From a checkpoint of a small image flow-matching model: 11.2M parameters, trained on stained colorectal tissue patches (NCT-CRC-HE-100K).
Rows from block 6 of a small image flow-matching model, named by matrix and row number. Rows with one number within an expert belong to one neuron, the router's apart. Each number is 128 + 24 x the weight over its row's rms, rounded and kept within 0 to 255. All counts start at 0. Numbers have three digits each.
Before each expert's rows are labels from the 100 images, of 14976 (inputs lightly noised), where the router gives the expert most weight on average: "colour at peak" is the nearest of a few named colours to the mean colour under the peak. Only what is clearly more common there than usual is listed. The data: stained colorectal tissue patches (NCT-CRC-HE-100K).
# router: router (model.blocks.6.mlp.router.weight, 4x320), inputs 214-319
# up: expert up (model.blocks.6.mlp.up, 4x160x320), inputs 214-319
# down: expert down (model.blocks.6.mlp.down, 4x320x160, transposed), outputs 214-319

# expert 0
colour at peak: pink
router.0:158152105116131149142139166154124148140112132176111152088105124112123144167145123106151090105134173146152130157120122111100108139112134148141124080155110154109095102124154125113134079122103103104127083145122128183151114104083083119109148111110129133102142156144089126119145192154114130135119106122135127125138071108131
up.0:113099159112139172136115138105133116159137161125112124193111142163130151114102121122132140154119122147136100126162115147137124121089164099121161104130118143143146139109094118139105138125103125146140101107118121140143117124090161132199121122154152129132142091115121130144121145124127148136118153141091118153083183151156
down.0:131144159128162149131121155135099183155116139149112152114125115135122160160108145145137102116110133121131107130117140124112118141109126090149094129146127150102116116111121092130083092116115120139114117134112085167145113115117088179154151118160118154127127133138075147151139118137138164149093120121078133167122139112097
up.1:098146125137141101120111086105124134147138096131150100114116138127145115163130121146123112178098173119103138086135111103184148130111106102092136120113150124123099144137122149105155116152118123113118135093112120112138113106132097153119116133110136110125156161132157157080139107137103118092163125129160078089180111135144
down.1:139131144151144132135133158117122110183137116114128149162124122150124140163125144083139137120118075163130125149160090111094135093113166096113102136135156151123151142157103076136073135094133178154119147122161137121151185123151166120124118138172118111124121153135129127146125127144136142139092098120123141102108113129156
up.2:137169102137153127097131110101112128147112138169083114133108083119184139165106123126133110139105135156136115120153119131183132109176088104128145134113107124121114143114125153178120074118140134140166127115110150096139198135182089134111158112143114131138105126090118145116155136161114102126146131091155148090165092116115
down.2:138114139156114122137122137136136138122166141096146145157148136149083123127162141147141134135108079112125158140089137147125167109097137138122138126138133139126162138132123131076184197164134156139098131138122102150131113109095188143164119145112114125103164109122128150160092134112138161150135149164135113144072165150159
up.3:128123107119105167106097116117136137138125118096135106166125126151108159149147114158166102122112137136131117164104128147113119184104146197142150108109120122111102161124140162127122091116171117135134169160112114148145166135138099162119126068096105187178108134132126134119163151128132145122110146124137150126141097103131
down.3:122132133102129105106140142117096101137126123128129115107130135140146097109131136126135122152103115079121133127137081142160129070127110157163118131130132126160159117106134152117159175163121107145101104095123104127105123119136160071122126142162173145068117121124140127130107077127081102142124106084145075095104131161136
up.4:139146142089164133145142142105159126184133130110161084122145170112113111086091150144149087127138093104148112082094118123126146122112165126092122101156143130100090126104103178083148127137140151093122147145172089151087140104099130157126093116132090110128134117127105124110138135082118159115127136092104130116098153165113
down.4:164153129160125123107108147150123124145195113139126142163155131136085109126135118156167122134142128138159168149115141106138105115154107151145133172120098136123122116151133139076163156139124151130149153143111164120102116153125119124117078125141145122146130165131101105118109126144138135139101141165085099123146128106126
up.5:166107123096151100144126112128108077119156161118131138167114135142154103116135123133102146144128182137136116135164089093149130125122132118124115146081107114129157105187133128143112131109054152118162105123099118134135123133149125102120144151162151117165179140135143149159118111152140100150157154172123113144128173119123
down.5:123117124107137153174136114177140101126100176127122188132106159098113165125122121135146081083139158147111161142118120103136150099140133118140115136092123152129164145147143096105126113106082115148154090153095141119135151137169128085107142160121146144134140131113152124170093164143149130171148162157114138140082156122096
up.6:124170135117182123136151147129150134141141129108128086119110066143147130120100112094110171146101133094193132161110128160110170136160122140162113132098092137124150152140112161114111138106168150142153127113089139090128110093170142139116135106132143109143109115141123128159126134143138122112173135120147122102119102105096
down.6:166128112144096116118147139137098113111139118104138116105171196128164154101153117118132112092136118139070128100152123103125084127110117139087130150111168152115120116126167104157141129135118079142089117161163114160122168156106097120156129102094138132098136113123160132132116107146109128161105144172109173129124120149168
up.7:105121104130141121095157149119114150148109102161117112129137110144120157123135168119137095142114118134150085128141122130109152097089141130169117141132122151165167131176170120153100142088140136122106096123109102128155193143147090131149105135159104178129088117151167125138157160178158089131151170154088108108152129101098
down.7:157155151129078107136157109130143116107115138105161157096096130050159119107176080101116179146129148138139167130120103132172140162105108109152131075132130142098113116127141120119172126165124079128130148103137105121076099147163181098112173094116142112088114126129136108131124138112119151129103130100151113123117114133135
up.8:143147175125097131120097084121149089108150120187135086158133140102106100137106147147130097183080100168117126144133103138127160127108101140115111135089164119129147122111124148107157168164116149131109147140157084159110136131133149112122142150160115127163128098119112098148150154125163123116152124117108133149111146122152
down.8:131121143138127120148109177106122176129157161155080088119144125121103172143117127130127118117124157138104161160103165136106129128136115116152106118156131118120097137119149101120081090114125114143110087098112132126178080112081080172147139134145110140132102156127080158121149153116136108117102118117121166139130134109124
up.9:092128164115141128082138131073124069104123102153132117125103107139131135139153127151156098085080143136124102148110141110168107113113106174143130153133130165139129135114115155126141152162159096152104126136103115154130114093085116103185134108093100133106147110159093119144138080127115114109124156136140117118137117104136
down.9:143132092107094129137163103139155136119162095113146126078135150131132095108105132149109164107145110129128126096101113163105144126157160130118118112133142129131113118136136122172130154130113123084112087141143110137109113148140116135106086118109085166130139132121165111123120138104134136115144115146174120127119090111124
up.10:113141132121150127126163118125121129152140122120119127108136124171117148099112128122142098090131107155136100122126114133113138112132154092185095148106098117147144132095153137179104139154093127115159078120110137115124176140131125113177138096155102134139084120096118147138171133152102067142164150149104121136160093115083
down.10:133163102151144141097165141110170060117117092133170136135108106087150139151120118132113156103118159152129148124167115155130136143147124097118116096112126104123136135095161143178099079097161129130142125163147128126145112129142152109103124126120135130138174107168146101145141100083113142112129120109124099058126094106160
up.11:130111121120157127174127089112110124125136158118098127140147167165150141115147114151123111120119123147125129141138105144136179155098113130146122105092112102126140125139097122139128113162104177136132101117126097109148095111153152116127130134118126076156138120097200139163159108123155064117157120149100154133118159088114
down.11:129128104109140117161131122133135180101097185138077166110126095117119176135130121133144112116122149151125146142096109115125199128130121105171077115124137158120138106111126105154139092129081156150148103136106100128168117130115097160124163142142132112143148140115115166140127118171147110161168144154122127119133136109103
up.12:168137153117129166113121121103138137131117158119162150132106136109113113165149150119124107103118105138150131164137112164132122115111172089153178120148086127140131130113149209100090125153129155096119126133087135126128086149076152121156127110143112159105134110155111112106114152126139168143108138127147144159126148096167
down.12:109125161139135136085131150136118159147121150122161137137076142126149137167126148104151143078104102071114124154149165155124095124112100129114114118185084120120132137068163132095114101141157115088110151134115134149112074132095123105147128103135142156098180117177091125149144107093128172136120153099126132151118126135144
up.13:090083106140151104198096088101151113136135136106151131134145173155137136103149114147111135154149149117122125111148107126157123116083119141097134139121139106148166130172103119145131130133124127121143154124118136117160119118152154138090127152123133103139170112092165140152139122144132088128111173150102121118125152116107
down.13:106134131153181171176109101163139153135140178126102141134101148118133175125104151136141123117147131116077102145105132110138153086136109092161119137168145146128150122126114140147105077121104171152132115131133126111134129150104124135126147150120154113153174128114142143140117092148132113199150142101104142130115170104165
up.14:103140128144118134153101100151132110124113088123106127139091162150127139186158135149127105110110143149087127149141107125135127145124138179146147085106122092132117148103131161121145154126105113132132147095135129129141113131150114138126122163136116127096103166140173156125129142162109091076159104204121101106141102126154
down.14:126136151119101139108106145105125154139182155112141143152151105096110105129182152094118127125155100125144124134105133136119108121139119158084128128179134130159156145152139098139068135126113114097123118126134146125134122123099114124132114078175144165130137116128092194108113104113147108129074126075125174139124123092134

# expert 1
colour at peak: white
router.1:146090120137115163147116093169151087088166142086142131109154110123175143117122113143123144161151125126102136124168149126112113092127116116112167132127144154166136149155107116130109133130113162134136160103120135136127134116122160120115155161118199094147149122144134119148095105120154118172161159110103147131095209161135
up.0:115142136126125123124064132124123107085113122129114111129135126118133121107142131150127106125082145152144119124107121143136176154128137092127153103106133125122139133112127150133105110142115107121129138125145108109144115145111134125182118120134058110155112092158152125101139142107140104079143136170149106147112139124151
down.0:101121105130147133130133113114146153116109154091112097135094113075172129145144130097110172109172165095101117130127117097114126100132096123119074094136135113125096082124127059131094085119109159097113126085113136122141103130088103105112144133134162089125177133139131113129098105127116107181170123109141183129136149133139
up.1:123083103076119123116126160151133118156118127173153139110115130098101161122107116123130134150103174158135109134181157135117123113137124105100117109150092120126124111182154138133125121102112085139111079147099132095124095109121118145116103127145142122130151151148128141137125098146107125164151117152107105112156119121139
down.1:101134145118148112158145142128162126138093197121159122164111131092088184099113160128104130142149135140099141119163076117122104122130102111142110135137151140149113132121151128137113123121099162137118113117104123113112105157143153126093117131132168127154176138149110121156123080115164130173129131117136136106130174150148
up.2:167136123132123161160125117109102075153101170156128123132178200117124140144115117161153151130088121132144171133115143115137126194145118114106160125130137108128106114108114145087129116117138153160135103131176104107157107130119136118161120177143146074149179156155111106154168117142163131130180140117108164136091155134145
down.2:151173118127126095104129144101090165168125069084133144141118145111131116106158151130155121169132118113144145151126096123130101155132114152162137120137109111097099144117170139153143156106179113116107130166146099152105134141147113155112127124153122174106081144154130129147154104125094123117111109091127113113117082127160
up.3:145142169138150144046101127099114103130145133126088150138094099129142119159125111158139151091106119135168113117102147123126123142153181105118136106162078107139132143144175164135137124161097101131097129143102071107169110144097116113195128077126095111126112099190141128088151120125107173115154137155104083117140139106135
down.3:108129124149127146142159116148131157147153138120137148109121117136148121091134126146138153165160123124121138143109112098135123090105091124145087127131164177113137151178078066142114132117107145143119107115127142118135161146105136107140118136139171132125155143109112128150105113166136111181148158094122131104119129119150
up.4:151129130137143174142153112126092113141117167091123165191120156148117197110166163122111124117131144140087105118129130154157139182099137120125136156110109067130128126141180153154153090196127149125123177142120152133147114158126150108138098110106143134125165158158158132147128113117119128143163139139101146136153131102125
down.4:175161147156127161144112065128111104161119146096124136116105161148065148150137131064125114133111051169087125101128124158155113169133142102105124126123133149130115134121148139109122131146150134068131132122135138138109115105118080114118118137084107081147140139155141091134138193120157125121140126157112165156143102120098
up.5:155142181113118129153126179089138098142151134151122121125154109134136121126131088142118108141125124139135113131115140160126141147134153154101130105124115140136138122120113130132137123166121084118155145128132059166148138100125117164155070109114105118103080149170101123144159107149118164073167129158100108090132098089165
down.5:108106145164128153129097137190126128128108163094141165155106125123119144099134140122125139118157132078106106151122126100123109098132096122112138145155135132147138163155100109124134141108110129154104116117143159129105124120141145122114151143121154114133160133106112152142090118132152130180110161092115157160101156135128
up.6:146141141155116123176115147126071139162143174138126157119130142145159159142145143161135133138160149098139120170106115134094121140154123146134163150131130112133132160122127144148107104135102171135116120153108119122165129165145144134154143154171106159157164120127125126137112159194110153143134188140079161140134126126109
down.6:138099128093124157149136095111105130168094089167080104124115093121099119141134140143160121095139134139143122111116165108101149125153109137106149165117134159146129124141119138144138122130153127125147143145147169124128156115134125148121092154130100083131098119136143058121136131152096105049124120154118157133126113116100
up.7:169107120122131117163135143142114113153139141118136104183137116109106134109116157135143142134153132121136114125114087144094111157142137128143149114124119103095144167130139137145108110118122176131165119173144075129129126175151152162136157141156125131176141121123159109120152143131145155131117153131135158088134094154093
down.7:088139129123107145138119161124142144121124139144130085154143115100136112140143126116161147092093131111131143090142197137100150155149166134061142103138150121084111129114162127141121106111111095132129121179168126137125132088096128124161114119148112104154112121155142129123083137116123123088142104167143139129109098086123
up.8:132108146124135184121100131136113083114138125153127100111132120110107131104120113154134050087108098160133089128147134122110092182113132117134133100117121149098108166121135153123115124113077093143125088135136120118127103067137124134133134155172136142147179146139143153151108119134154122100131153141156094107161127180158
down.8:121116135076149139105096153046126094145148122102147076176160147133118143113112163153090143225112142187162084105142130150125098155092097146138084092100115117094134138134114167128132140153104130125152120140099133131128133141117146161121125112125103130140143132138119117118150138107134126133116080144114102148151103105161
up.9:107126158144138129127138105162109113091134134093086104164099152115158152096103132126075154100130109124129097110138163162144178138134098090138142156128123088160161120120113135155121182164121183163109151110133139104099124126133185112125106142154141107139157147109154149131094072144134127122155103111113145127131133137137
down.9:103159118105116127080145124093127136130100110149144104119143123148127106159155118126132156138111107114148133111130110138149129158128144153088150110139097138134137145145141148133171121150161116094127110123104139140138149109127122118115142124123121147119119102153124104113147192134101116071127143160153049124135082117141
up.10:119107097106175133121148128132147115142122147104111102140110126164150153114094140113119106114126166157137134131133120117126135133127133123157152098103099078136098156123145125107127105124100138114171134088072120099136117149144124115101135080162124122093177171136136138132149172150137115108156141117129116107131138078108
down.10:108140117112187131133138103131094090115110149106104120135100136140128148105099125131095105115156153117119120140105111144114091126128111113150104091120104116152135093078159126114169107125111141152111136087077137098102089178152164117089129168125145117112150120143151125134098165104126138171124127127140107167138200114098
up.11:139111115133165111119119165108120112125102115134136150154145127110145103123120198143088141092115165111138125126147125150079099138115101149171167146144125101141095146169174120141131137113087123160136056145164132105137120122129141147144087154174147141146133113158112127123135144181074109112097138124122136121147140127144
down.11:114091128110216150117194148133121134131137105155112144162132118103143142101117138113126078157133153125101138143110110134103145053118092151131153127136177186175114155146120140106121088128129133150117152148139156093112145108163132129096127164106177148147096128117120151127126120110108095139112117081124170118135167140097
up.12:134082149102186166089116137074132095161185140133106152157093129142136119119130150085141113117131104118121115095131111118142118130145180129140134101140136101137105125141157142124111129123120131135140133158133122139136159105072151091168120132120139115134112094135123149164133113110076145139136120147135126135130145127134
down.12:105116127159163169114123131138139132167114149106110117123083146093162103172128191092143168084136111097087107133127166120115122132166124068095126119167102082137133133132126140130101099124104139108117126097144134129128065152119079123168131150133152127136140164129110157149114111118113118157139127086117133149127136129138
up.13:083052142115173129116129096157158122138109136133117165129148147161146160127121121125111104072109171168116114111114131144134137127105134147191129122140123105132111123130139154129099104150139158139098074120120128138144135130109130133138147094133131113147117106136117123137116091117131112113107130148116117132116110136140
down.13:091099139083161144078085105096196119120137118135124120098151128117131165146114139113098117136147141181100100124138160138153112107122121138170112154112139128150111110084126130148101125122138147136187161123129146099088138073122132121127150117114116122134132092124125140120087107143102147121137121168093118151114129149153
up.14:108101119106177182121136149128129111142114130160137157073114135118165153125159112093126153106122133172134100132112140087118126118099095136133144129151148127116140184196103159105111099143126114123117137139091126157169150125165123129138104148153142135168118155132121147180171110168144133096152187097112051108122119106152
down.14:162157149128128111106092163152108129126117109117142102160149098126097151103114133136112110148115161182149144153146160149070090129159124157123097107123088135099104088107126075137156108113130158170119137125112123107099100128141150135117157104140131152118148114145122146107073139106169119163124100129109162147164137155117

# expert 2
colour at peak: pink
router.2:086152125130142105058146144069112173157114085134131104143114128147121119120110125116132154134108093128148112116132154139177155143142145099165116158131115107107132129113131151126147175140171111149099136127151125078095125160140132129149111098159053168097112118110083138102125126112114167117103129157137105103160080116098
up.0:116126114120131117132157121165165115097133132143097124143139134117114152151149104123144127110132136155108167116121117134127113099122158142101145100121094133144143141119122102134102102143129069126063161121129131140130125128081137130111098047092160094133090133099131122133144137072144126132142111157166120125115109110095
down.0:161104111104141186185136142113093146119066105098113129126143154080131096153138121096102136120124119129110114137152152129145104144159087128130142155120132175133142123123130153160138086133174126122158127173122144118167148148145103132088120119167142141115133088152114084118103107149111127125131125138102124127180145155101
up.1:117107186103131109113102123130093115115137149127160090105123088140131125133095127106145110132103146110138107122122114167134117145093154110104146116126116111145138113165192123098121172089105135119165147122109103137167099129140101121106132141105147146146078138124123109134162110170106153108136191136170096164124146136094
down.1:115136137108132116122143089085150132150120104128168134111113136153123084165152113126146120080131095133191099126103118107172128174157112161126111153092111136140114131090120136094130122148153130101162154124138077131131128104126148099175114130138122095089121065140123131087161146112093130114090138167100154149104107144161
up.2:097144131123120159102152123106115133140153168136136141157117166147105099095141123121131111099119138073134126142107123116184144127108120096131115104106180133139123120094108124103108134131111105125129129126135103132154152160143115079160138129130167146152135126130103159122162101138118183112112129128139130126116148073160
down.2:114079109097147100110138139115133125124117120125141154126135078159096129111097188128172112139150128134140151160114150146096142143180159147128136126128088112112111144150133111105122129138105154107166109107120154071116163060107174145129126133096121103130131140132153148121107135112112105107146123122181133140157113157076
up.3:181152116099137136138140175106120122178125148124153145156146176118135151108138135129113140148125146120143131122103129093121148147132151108105113105101105117100167106157155132166146116079136133108159170111141115138153169155158132107122138126094116177091164119152139099138167148107170118123136126106153140136145151102083
down.3:076096119102144170083116136114143144117111140152158087109140095102163143102148137161147121155138165148109113156139116115139139119106055148168134133154140125145099123098110113079133108159141115146152110091090150117120149087092134139122168140158137079120119125118129089071115057138111113114151122131111092136137138154172
up.4:125117108169133157153143143143106141118097150143112108126078112143137125117144143119121153114107107097143143118119118146139159145126102122157180126155092075166094116121115171140166144110086139099118120143099119155128110104123147113121096132100096146105140094066119135140108107122173142153146175126082133162107116093142
down.4:156178126110135088082091111126175096120167101085157120167137155134100095152091124117153118149084144140135131100147149147163131124097155148135064116100116140115119159127150117102145139143127129108147148169106085115087117118153087128162114069165151121147129132162150130105129138150103109116135132134106123105106121140122
up.5:129113164119147090109142166151124135114168132142148087121113139096142153117140148113116129102084133100132126116090102151133138157138152117067183115111075137108123147166131142174129151115118119153142139106139096163169176142119100142116134155128118120147079118109134092133129128162113163090128159114137091156151120078119
down.5:108200106101139136118106073096125101148114151088166173175131123155112109152068104149126131122141101137160096145159156125125144148145117158170136162125157116124142118116082090085114155152134111089158085134147105129126128128114163126122137094139140110125150088168136098095152106139140142101123124166120135132128110150150
up.6:080114141165115107112113118109140105096100064115127071174131151086136142126129128154102115121131122131103110064130150169139146128081137125126153133111123120142126105136112091127152158155161148164116131098128110111090124097063161153153106105141121129127136105132143125052114124139121110101114147137177142123138138156167
down.6:174137106130127116159118110112125125152112162119106153113122096149123109161084131117108154102121121137139138154105128093150160105149140103118093141125099141081148137106110165155147136142124152119129146156121096103163124124143130150107139132095112156140142150119098111142127107114137124128144088139125138157118101095108
up.7:096107180159150130098173078117115134159113124118142121140104149099158151110127086089163115142115109109133141110111135133105176166130127105157146111148132117136136135120102144157136131131127219111145083086130097121141146147109106126132163142164116098154101128133139120142156137164128133126155179117154106123135110156121
down.7:148165114142148111138150122102064124145163117154141162087122127133139083124097162145120138143106133151114092170126099106155121141093158128126090143099076152124127172109142113141098097118138105131117160143117115085103151168148164109131117128094139107109136138136112132131094119115130122125111076119098137122135109158133
up.8:136107156143110130109143148136115111121128133128077168121081090151130127147145118121143111112095143150139140168140094148155136082108171163130148145124128117153166099129152137139144125120117116130102117114078109173141115141129158100107113092153101137100111109084134102130162147131171111100134132123125105140126098092103
down.8:149137153137154139092111144159190118146143105141142138134115144121163122157120128139144148093132098138127106137100148098117092171134100085115138128134137134133086143161111137155137133099125146126178170143139135129128131126130139139148148150147138139107149134125094109156136103070120150136099153142105177116130147151139
up.9:079125144116122163115149122146138132136147158155153120103133105128107119136118080110111146118122108173150112133152136107187159095084118146135116156104123111171141094150101118131125136158148114103108133123111161122130135104110102140095116124147097084174153142150131150126090108118159129134149164147137098142137153131142
down.9:132136124129142087130111147141138133117138099129105121139147181151135129145139158095164141098116145104116177107148113132072128112127127149123114103163091111097140177114144125126110124108123137127149130111127113103126161120158138108169141156133133143085105149121115145112135132163074109132148103121092137136106098125106
up.10:160144124134117087135132124115131110145133099135149037105152141100077156125128081132131087139146135114154150109136129125094114132174098102094113115097145142125124179137170137088144137168114068140124118108159061114101090127138109105132107101135142109132150139154141142098174119112160137108182129169129101066134135115117
down.10:155090107140127156157145118123096131151136154115105153097077091122113129161136166121086148130117128166105169148136119129108107075126125106141152141169133114101128117111071130108081113082126139113138112147133165168177098137111146111132145123120141146133137126137085132129108122112138133138120097101122152190129101129148
up.11:149127147114121119115125124100131156145147136124117139144106121140106185132128129123132129167098172110132122158120140128184144177109121145093107122116121125122098117104108154105118082139125141155116141129100141146171153152052133105142166147081113125122139122162113087153121123125096154124120129094156109153181147131132
down.11:093111130100139124118169171131142144157128150137130129135119120157143120110131122174164159132109141105139108157151134080089110105107108161144143135136125107138129128139135141070148166107148108104106131129136101158140121122141155090119115123148142123148122123126112180116106144128196121132114081141156134151116133124138
up.12:125136140134146145133133112126160131108101152142153154111122147159174099113166136106130158107112162141116130134131171166152145133089107116136112146146099117141097106175112113127169169098125117094091116129152165104119095144122128140150069097128131133099112089087102129124106142144107127080083142156082085192145111117173
down.12:110153119153129129138085107104116168106110120117140113163112151127143129147109130141136139142104149118133115078112141130110081178126178130144119100100156091100119120093150118168129107139157109133125116132076121135089133109132106111157168111179130135106126144155162189143152105141129139144170122146137127071117115173117
up.13:133146126104116135105107120150119129136102099116115205121095164121125137138129087160113110107146128138112139142117138091130136177102140149203154082107123110124132122140133155122160172132158100091103119101140112101155105120146119157140109067121125158065118094119116144136164150130155127129123136150136160120109124087160
down.13:135144126154126143104131127106092110114146128143165074149138121135142125129132153113153149150084124087152092143150091122129141154111203138066148144137107184124094137088131112171140131173074115135117121129077164134139157110153116106130129150104124121094158116159159090106125091096101122117148154076141108127125124171115
up.14:104139106164182102097165149113166102155084198165135145123118154107142118152100136105133114094059122124146135120136097138133132100088115131123160135113091114128125134116123089137158098096113148171109086133147109127161157134069117126113124126179106117156117120108148074161141164138119144093129119118119087115180128101141
down.14:145146147158070111154124111108121122153094134102121177153135164137123102162113122107122162153127133177118127129120122108112137163121136128181089134107125161099184103156124159127136145155174105102115156154127148120168125111129141193128152113105124075099129140140127098092154147136150128104134137152099115161127114161117

# expert 3
colour at peak: white
router.3:161091121151110149176110099150163117095157148095144128137166117119155147106121117133098119146161131130110126104142114137116116103113119141118141142125133125149143150142118114146130122116103161121146151090121127132115117125162168111097147154122177092170145113109213121128113100110153081139138147110105143136097192168135
up.0:151166162098159125092136124098134116133127103132129102119145095114145119128133116162165136141127114142171119103135144130160128133112140101116118098090121156134130124129143160109098145162151096119138136114093088157114126125096108155179126099136083126119104133170100119165159114152083123093182125144112124120156116115116
down.0:096096154167099143153121143164097117178119145130092143135113143130104133171131120123137152098130110093101116151155089111117109103117126126104154165172177126141143155157107067104102119116135132153103119134153135135108141150173150103136122153117170126115141109099147141125112118130132123170111145047112143146119144112149
up.1:133167152169152123139171131140138114077163143134111174152101146131154096111137120160077129070142177140097147158143118163158118109119144106124142150104123108152143111116144122170154131137087105125102102101115194092147102133127143114140111108136145092166151091103149118149081112139133158115119116201134139178144125073121
down.1:175136129121126115118146151136144103156113116137165139117117102148104099085153114164096118135146147123118140112169116094156149084135093140169153128136103158152110158148125130087172130167144134082167124108151135102086129132142132134120116137096116093161103128110125102109108217160131141120131118161122089132127105141119
up.2:137129113141128133160126083106117092112105165125176106150159144142145156152120149111162090110118168155111093107164099126148121121117126115119149134094130119105087136137100118118137124140146123143129131151165133122145113100121146144112119121149158118147188125125139160105144123114201089151145124128121173105129116107094
down.2:132151124124110144124188127136105128129128132122131137109145132106145152109134111105141130162109135122124094116154113128133123185128113119117147129104118158134123149065119121145116157105166084139112140174153141107099125132155120154105175120124126105132112142161109148135140143121161114121078102124144163127134097102111
up.3:167165107144155118175172088132108120141128127161116134168107134161101142146182157082142130124146169147131111153165091104161141130163163116141124106109083117100176091166124131156127124142091145119135137135112156130126109162126121078123153111089122129124111128109132167132174127088167132167192130134099131091139095118084
down.3:125188148161073127206102080163124102163143162140098095169108144158086101150131166108177132116122117116139120138135107111117160091139154087114125141120075123098152083154141159125123188132132138120138129115173124126152110097136136142127128157127094089117106166129116146153138147122119153165130130136117108095099120120150
up.4:109119134160142147135131161161115157141159118137131171161114146112106116130130128125178111139133129166153133117094099129099119140106110123125137064117119155088132148117099105092151102112097136136133108129109116152135138131120101134126138120151150166118130165131093146150123137130144128150123140127103117108136132132128
down.4:114126097116155103069132136126100134089116094133114146103125101104203117136112106113152171110091143116154083094089133159114146180139088107122113129148105117158130095180138130166123121104110111117082139137134095122144121123062120111137094097155138128146113134154102093113129088123109098133151084138141139119149083145097
up.5:083120122156187172139138120140118117152149136122117108169144168156156158109124127123097122082113177161132096102120099142146096124117147161142127097115115107177103129155125133122124145093099119137130117168134142119182118137102113112140161133111163110136141157126123110126113131096114109129098157115140120085175111143121
down.5:131127121117169156094084087139136130153165121135121107187155128170125147128138110095126106177119139139104087119139084169085120115120158091156099115124152116175033141123107109171098113114129132135139145185164153142137105146166104144099104144140132131128124161116150090120123177098119113105141119135148131079112167109133
up.6:062097153080157157129169103167145112112127148094099125150111137140146122125133117114085139092121119161114114106140159117125141129093118111180132146111111100100144110143135167114125126139100132124136098104148119111104159100114149125146128116143150106139143111128151180111093093092113097109132100170099100123098147138164
down.6:127104143075134161103152117120180130132111128128156140045105123125139108132136133158115154091117105162151087108158103126157126156127116118154112137111131130132146094146093150114143156117146127113165131109118110117103139121149142134125154133101117153091102099124102151114139153148129140097130155165119101164109127179152
up.7:166120151149127133094124136108100114127157138149090135116119185155166075105108145119157127126112193133136133121145120143156101127152127154116094120121114134149138106125111123169146159114082124145173087131118147113141109134139126119152114150143155148124201098143113140130118122191131117096079096145096112136131126109136
down.7:149118131106119106147120105100152121132141123109104101119152150132163140132112122126114121107148164135118140134158156140122144101077151121141096130097135154133102146132155108090127133132089121111120109173092100091150092158131117120128108108168116182123149081142105105133099116148136149132135090112134125123114149143122
up.8:146112108085110176128133114103138110137113124160169142106097163121089116106113183119102130114115162129181135147149123135156153119096118134134140148116125110183107113129153158139093139108099125129131094159101149149139137129158160101155108153127119136153121075131120133153120118175132093118137117153117133110113141111156
down.8:151135134127140127170082119113102143104123167102116117151117123126164133168152114153059096163123148145108153120145117126146110097168120146138132162114138105108127172134158132120137125112139150150178147153141140093085128140180186112121123100146148125082090140080181117111087121129140110142086135104124136133131122173117
up.9:136132151143132112129117132150143138110131133140131130170075140083159102134106139101101161178109131134116176110141149124115142152119085098088148139137155127123089090102090111099149170133136187160140132124120129139122137114148156157102101129138166086143144155122111117162102125147135137119164128110148146152119110138151
down.9:121128117113080135077142137117110144079138097135174142087108131108123091127154117133117113137131125124132160127102114172131119131127144159150178105143148153139123103158142103143137116145179119125101088118093146145125137092082148120101164091131073161109107102173109101122145093141115142132121140120155132122149098120125
up.10:152129118088173134153177108166107105139123122120102136113118137130145137113144109135129116092105141144129147114118145048119120143144156156139137066093095139128136137124097155117115104131064111138131094115153093138123138101141098111103183115104146091108124113126142127163134126105130120125170152109100115118120168135105
down.10:170134134112137134108082100154114153159125111118138143093097088155149144127102126141140151128125081113131084133088142149137118128145121099145103102116092101128134089116107148124153173130177150147136176102140147103087149100140147156113163167131115178115095143085102166148132131111113150139129136134114103153127124147130
up.11:127076119172161153152139148127149111180170142150129092174113155118137125116126162096135110116109188163124088133131137097125143150115155148111081138113128120050132164105149133111096108113097128114160095139085113109136119128116115116151130123158131163142121152121126083121148126079107136123157154157154122107133108120123
down.11:102141138125099118140133148081135150121207157126096076110148161109098124152154151122108108123096139157126142124143082105154099150145186135167097148113132101135130131062138119136132123105087148127158109104124098114132106151167108122147092138105120164145125136115142174132159116105121136133122130123131106123126142146133
up.12:123103122100122170104127182140096083149136089093134139142132156152099118097121126138139135104110172150127126136117127116087131116151093132157145124099145143141114121134111133139106117129116142147115096161159157120134129149128103097143165122146122112112153109100108125108100114105135103108140141175107135169124102146127
down.12:125114149184135141138133155135123173156102109140132180144115106096133115131134110095152149127151097125100123151129097127125100121142115120141173153174138148121125133141085094096098135123153112127108144115144148128120169111142142112134124126147167138126120157158100122132152125100116171130099155094094095154117136129140
up.13:115108102131134139147176090104141106140158119127126117173080160160127107115161099069178109133118149137120106148148145108136160146115106129096132151127136137102121091114129128159147126157112163132142088159145151105138121139115121104124102115155145134140155132092131173131133125144120124132126132174139114104101092107139
down.13:124140115173094210180135156149135137130132165110097135138133144115134122090132113163146146104183140152103148151139138122121088134142114119153148152115152129117138121143111106123102112112103138150099070083138147123141107124139126133142121143132166098136126160096146132147109120126143118163137170104127135096114150138094
up.14:106105162135180153129190104100139109131157099102096132195066107123107115131104136085106115120113133127103151126152123090156131138103123098101179101118096144113156139122133153146124131144046174121122102090135121140122173119145104080117143090100130124152132136121149136158131138109125114149159136100138111099169166105117
down.14:104150136133160136105100068147090126089148078144155131140144093167069138118052126143086118097164137136160181095106129160123109128124129109126134097135081123128142130150116140111152143161122144132162119104121157141138148140128141119124148110073089164115102112118122171116134166119142128153132146122142136131139096125103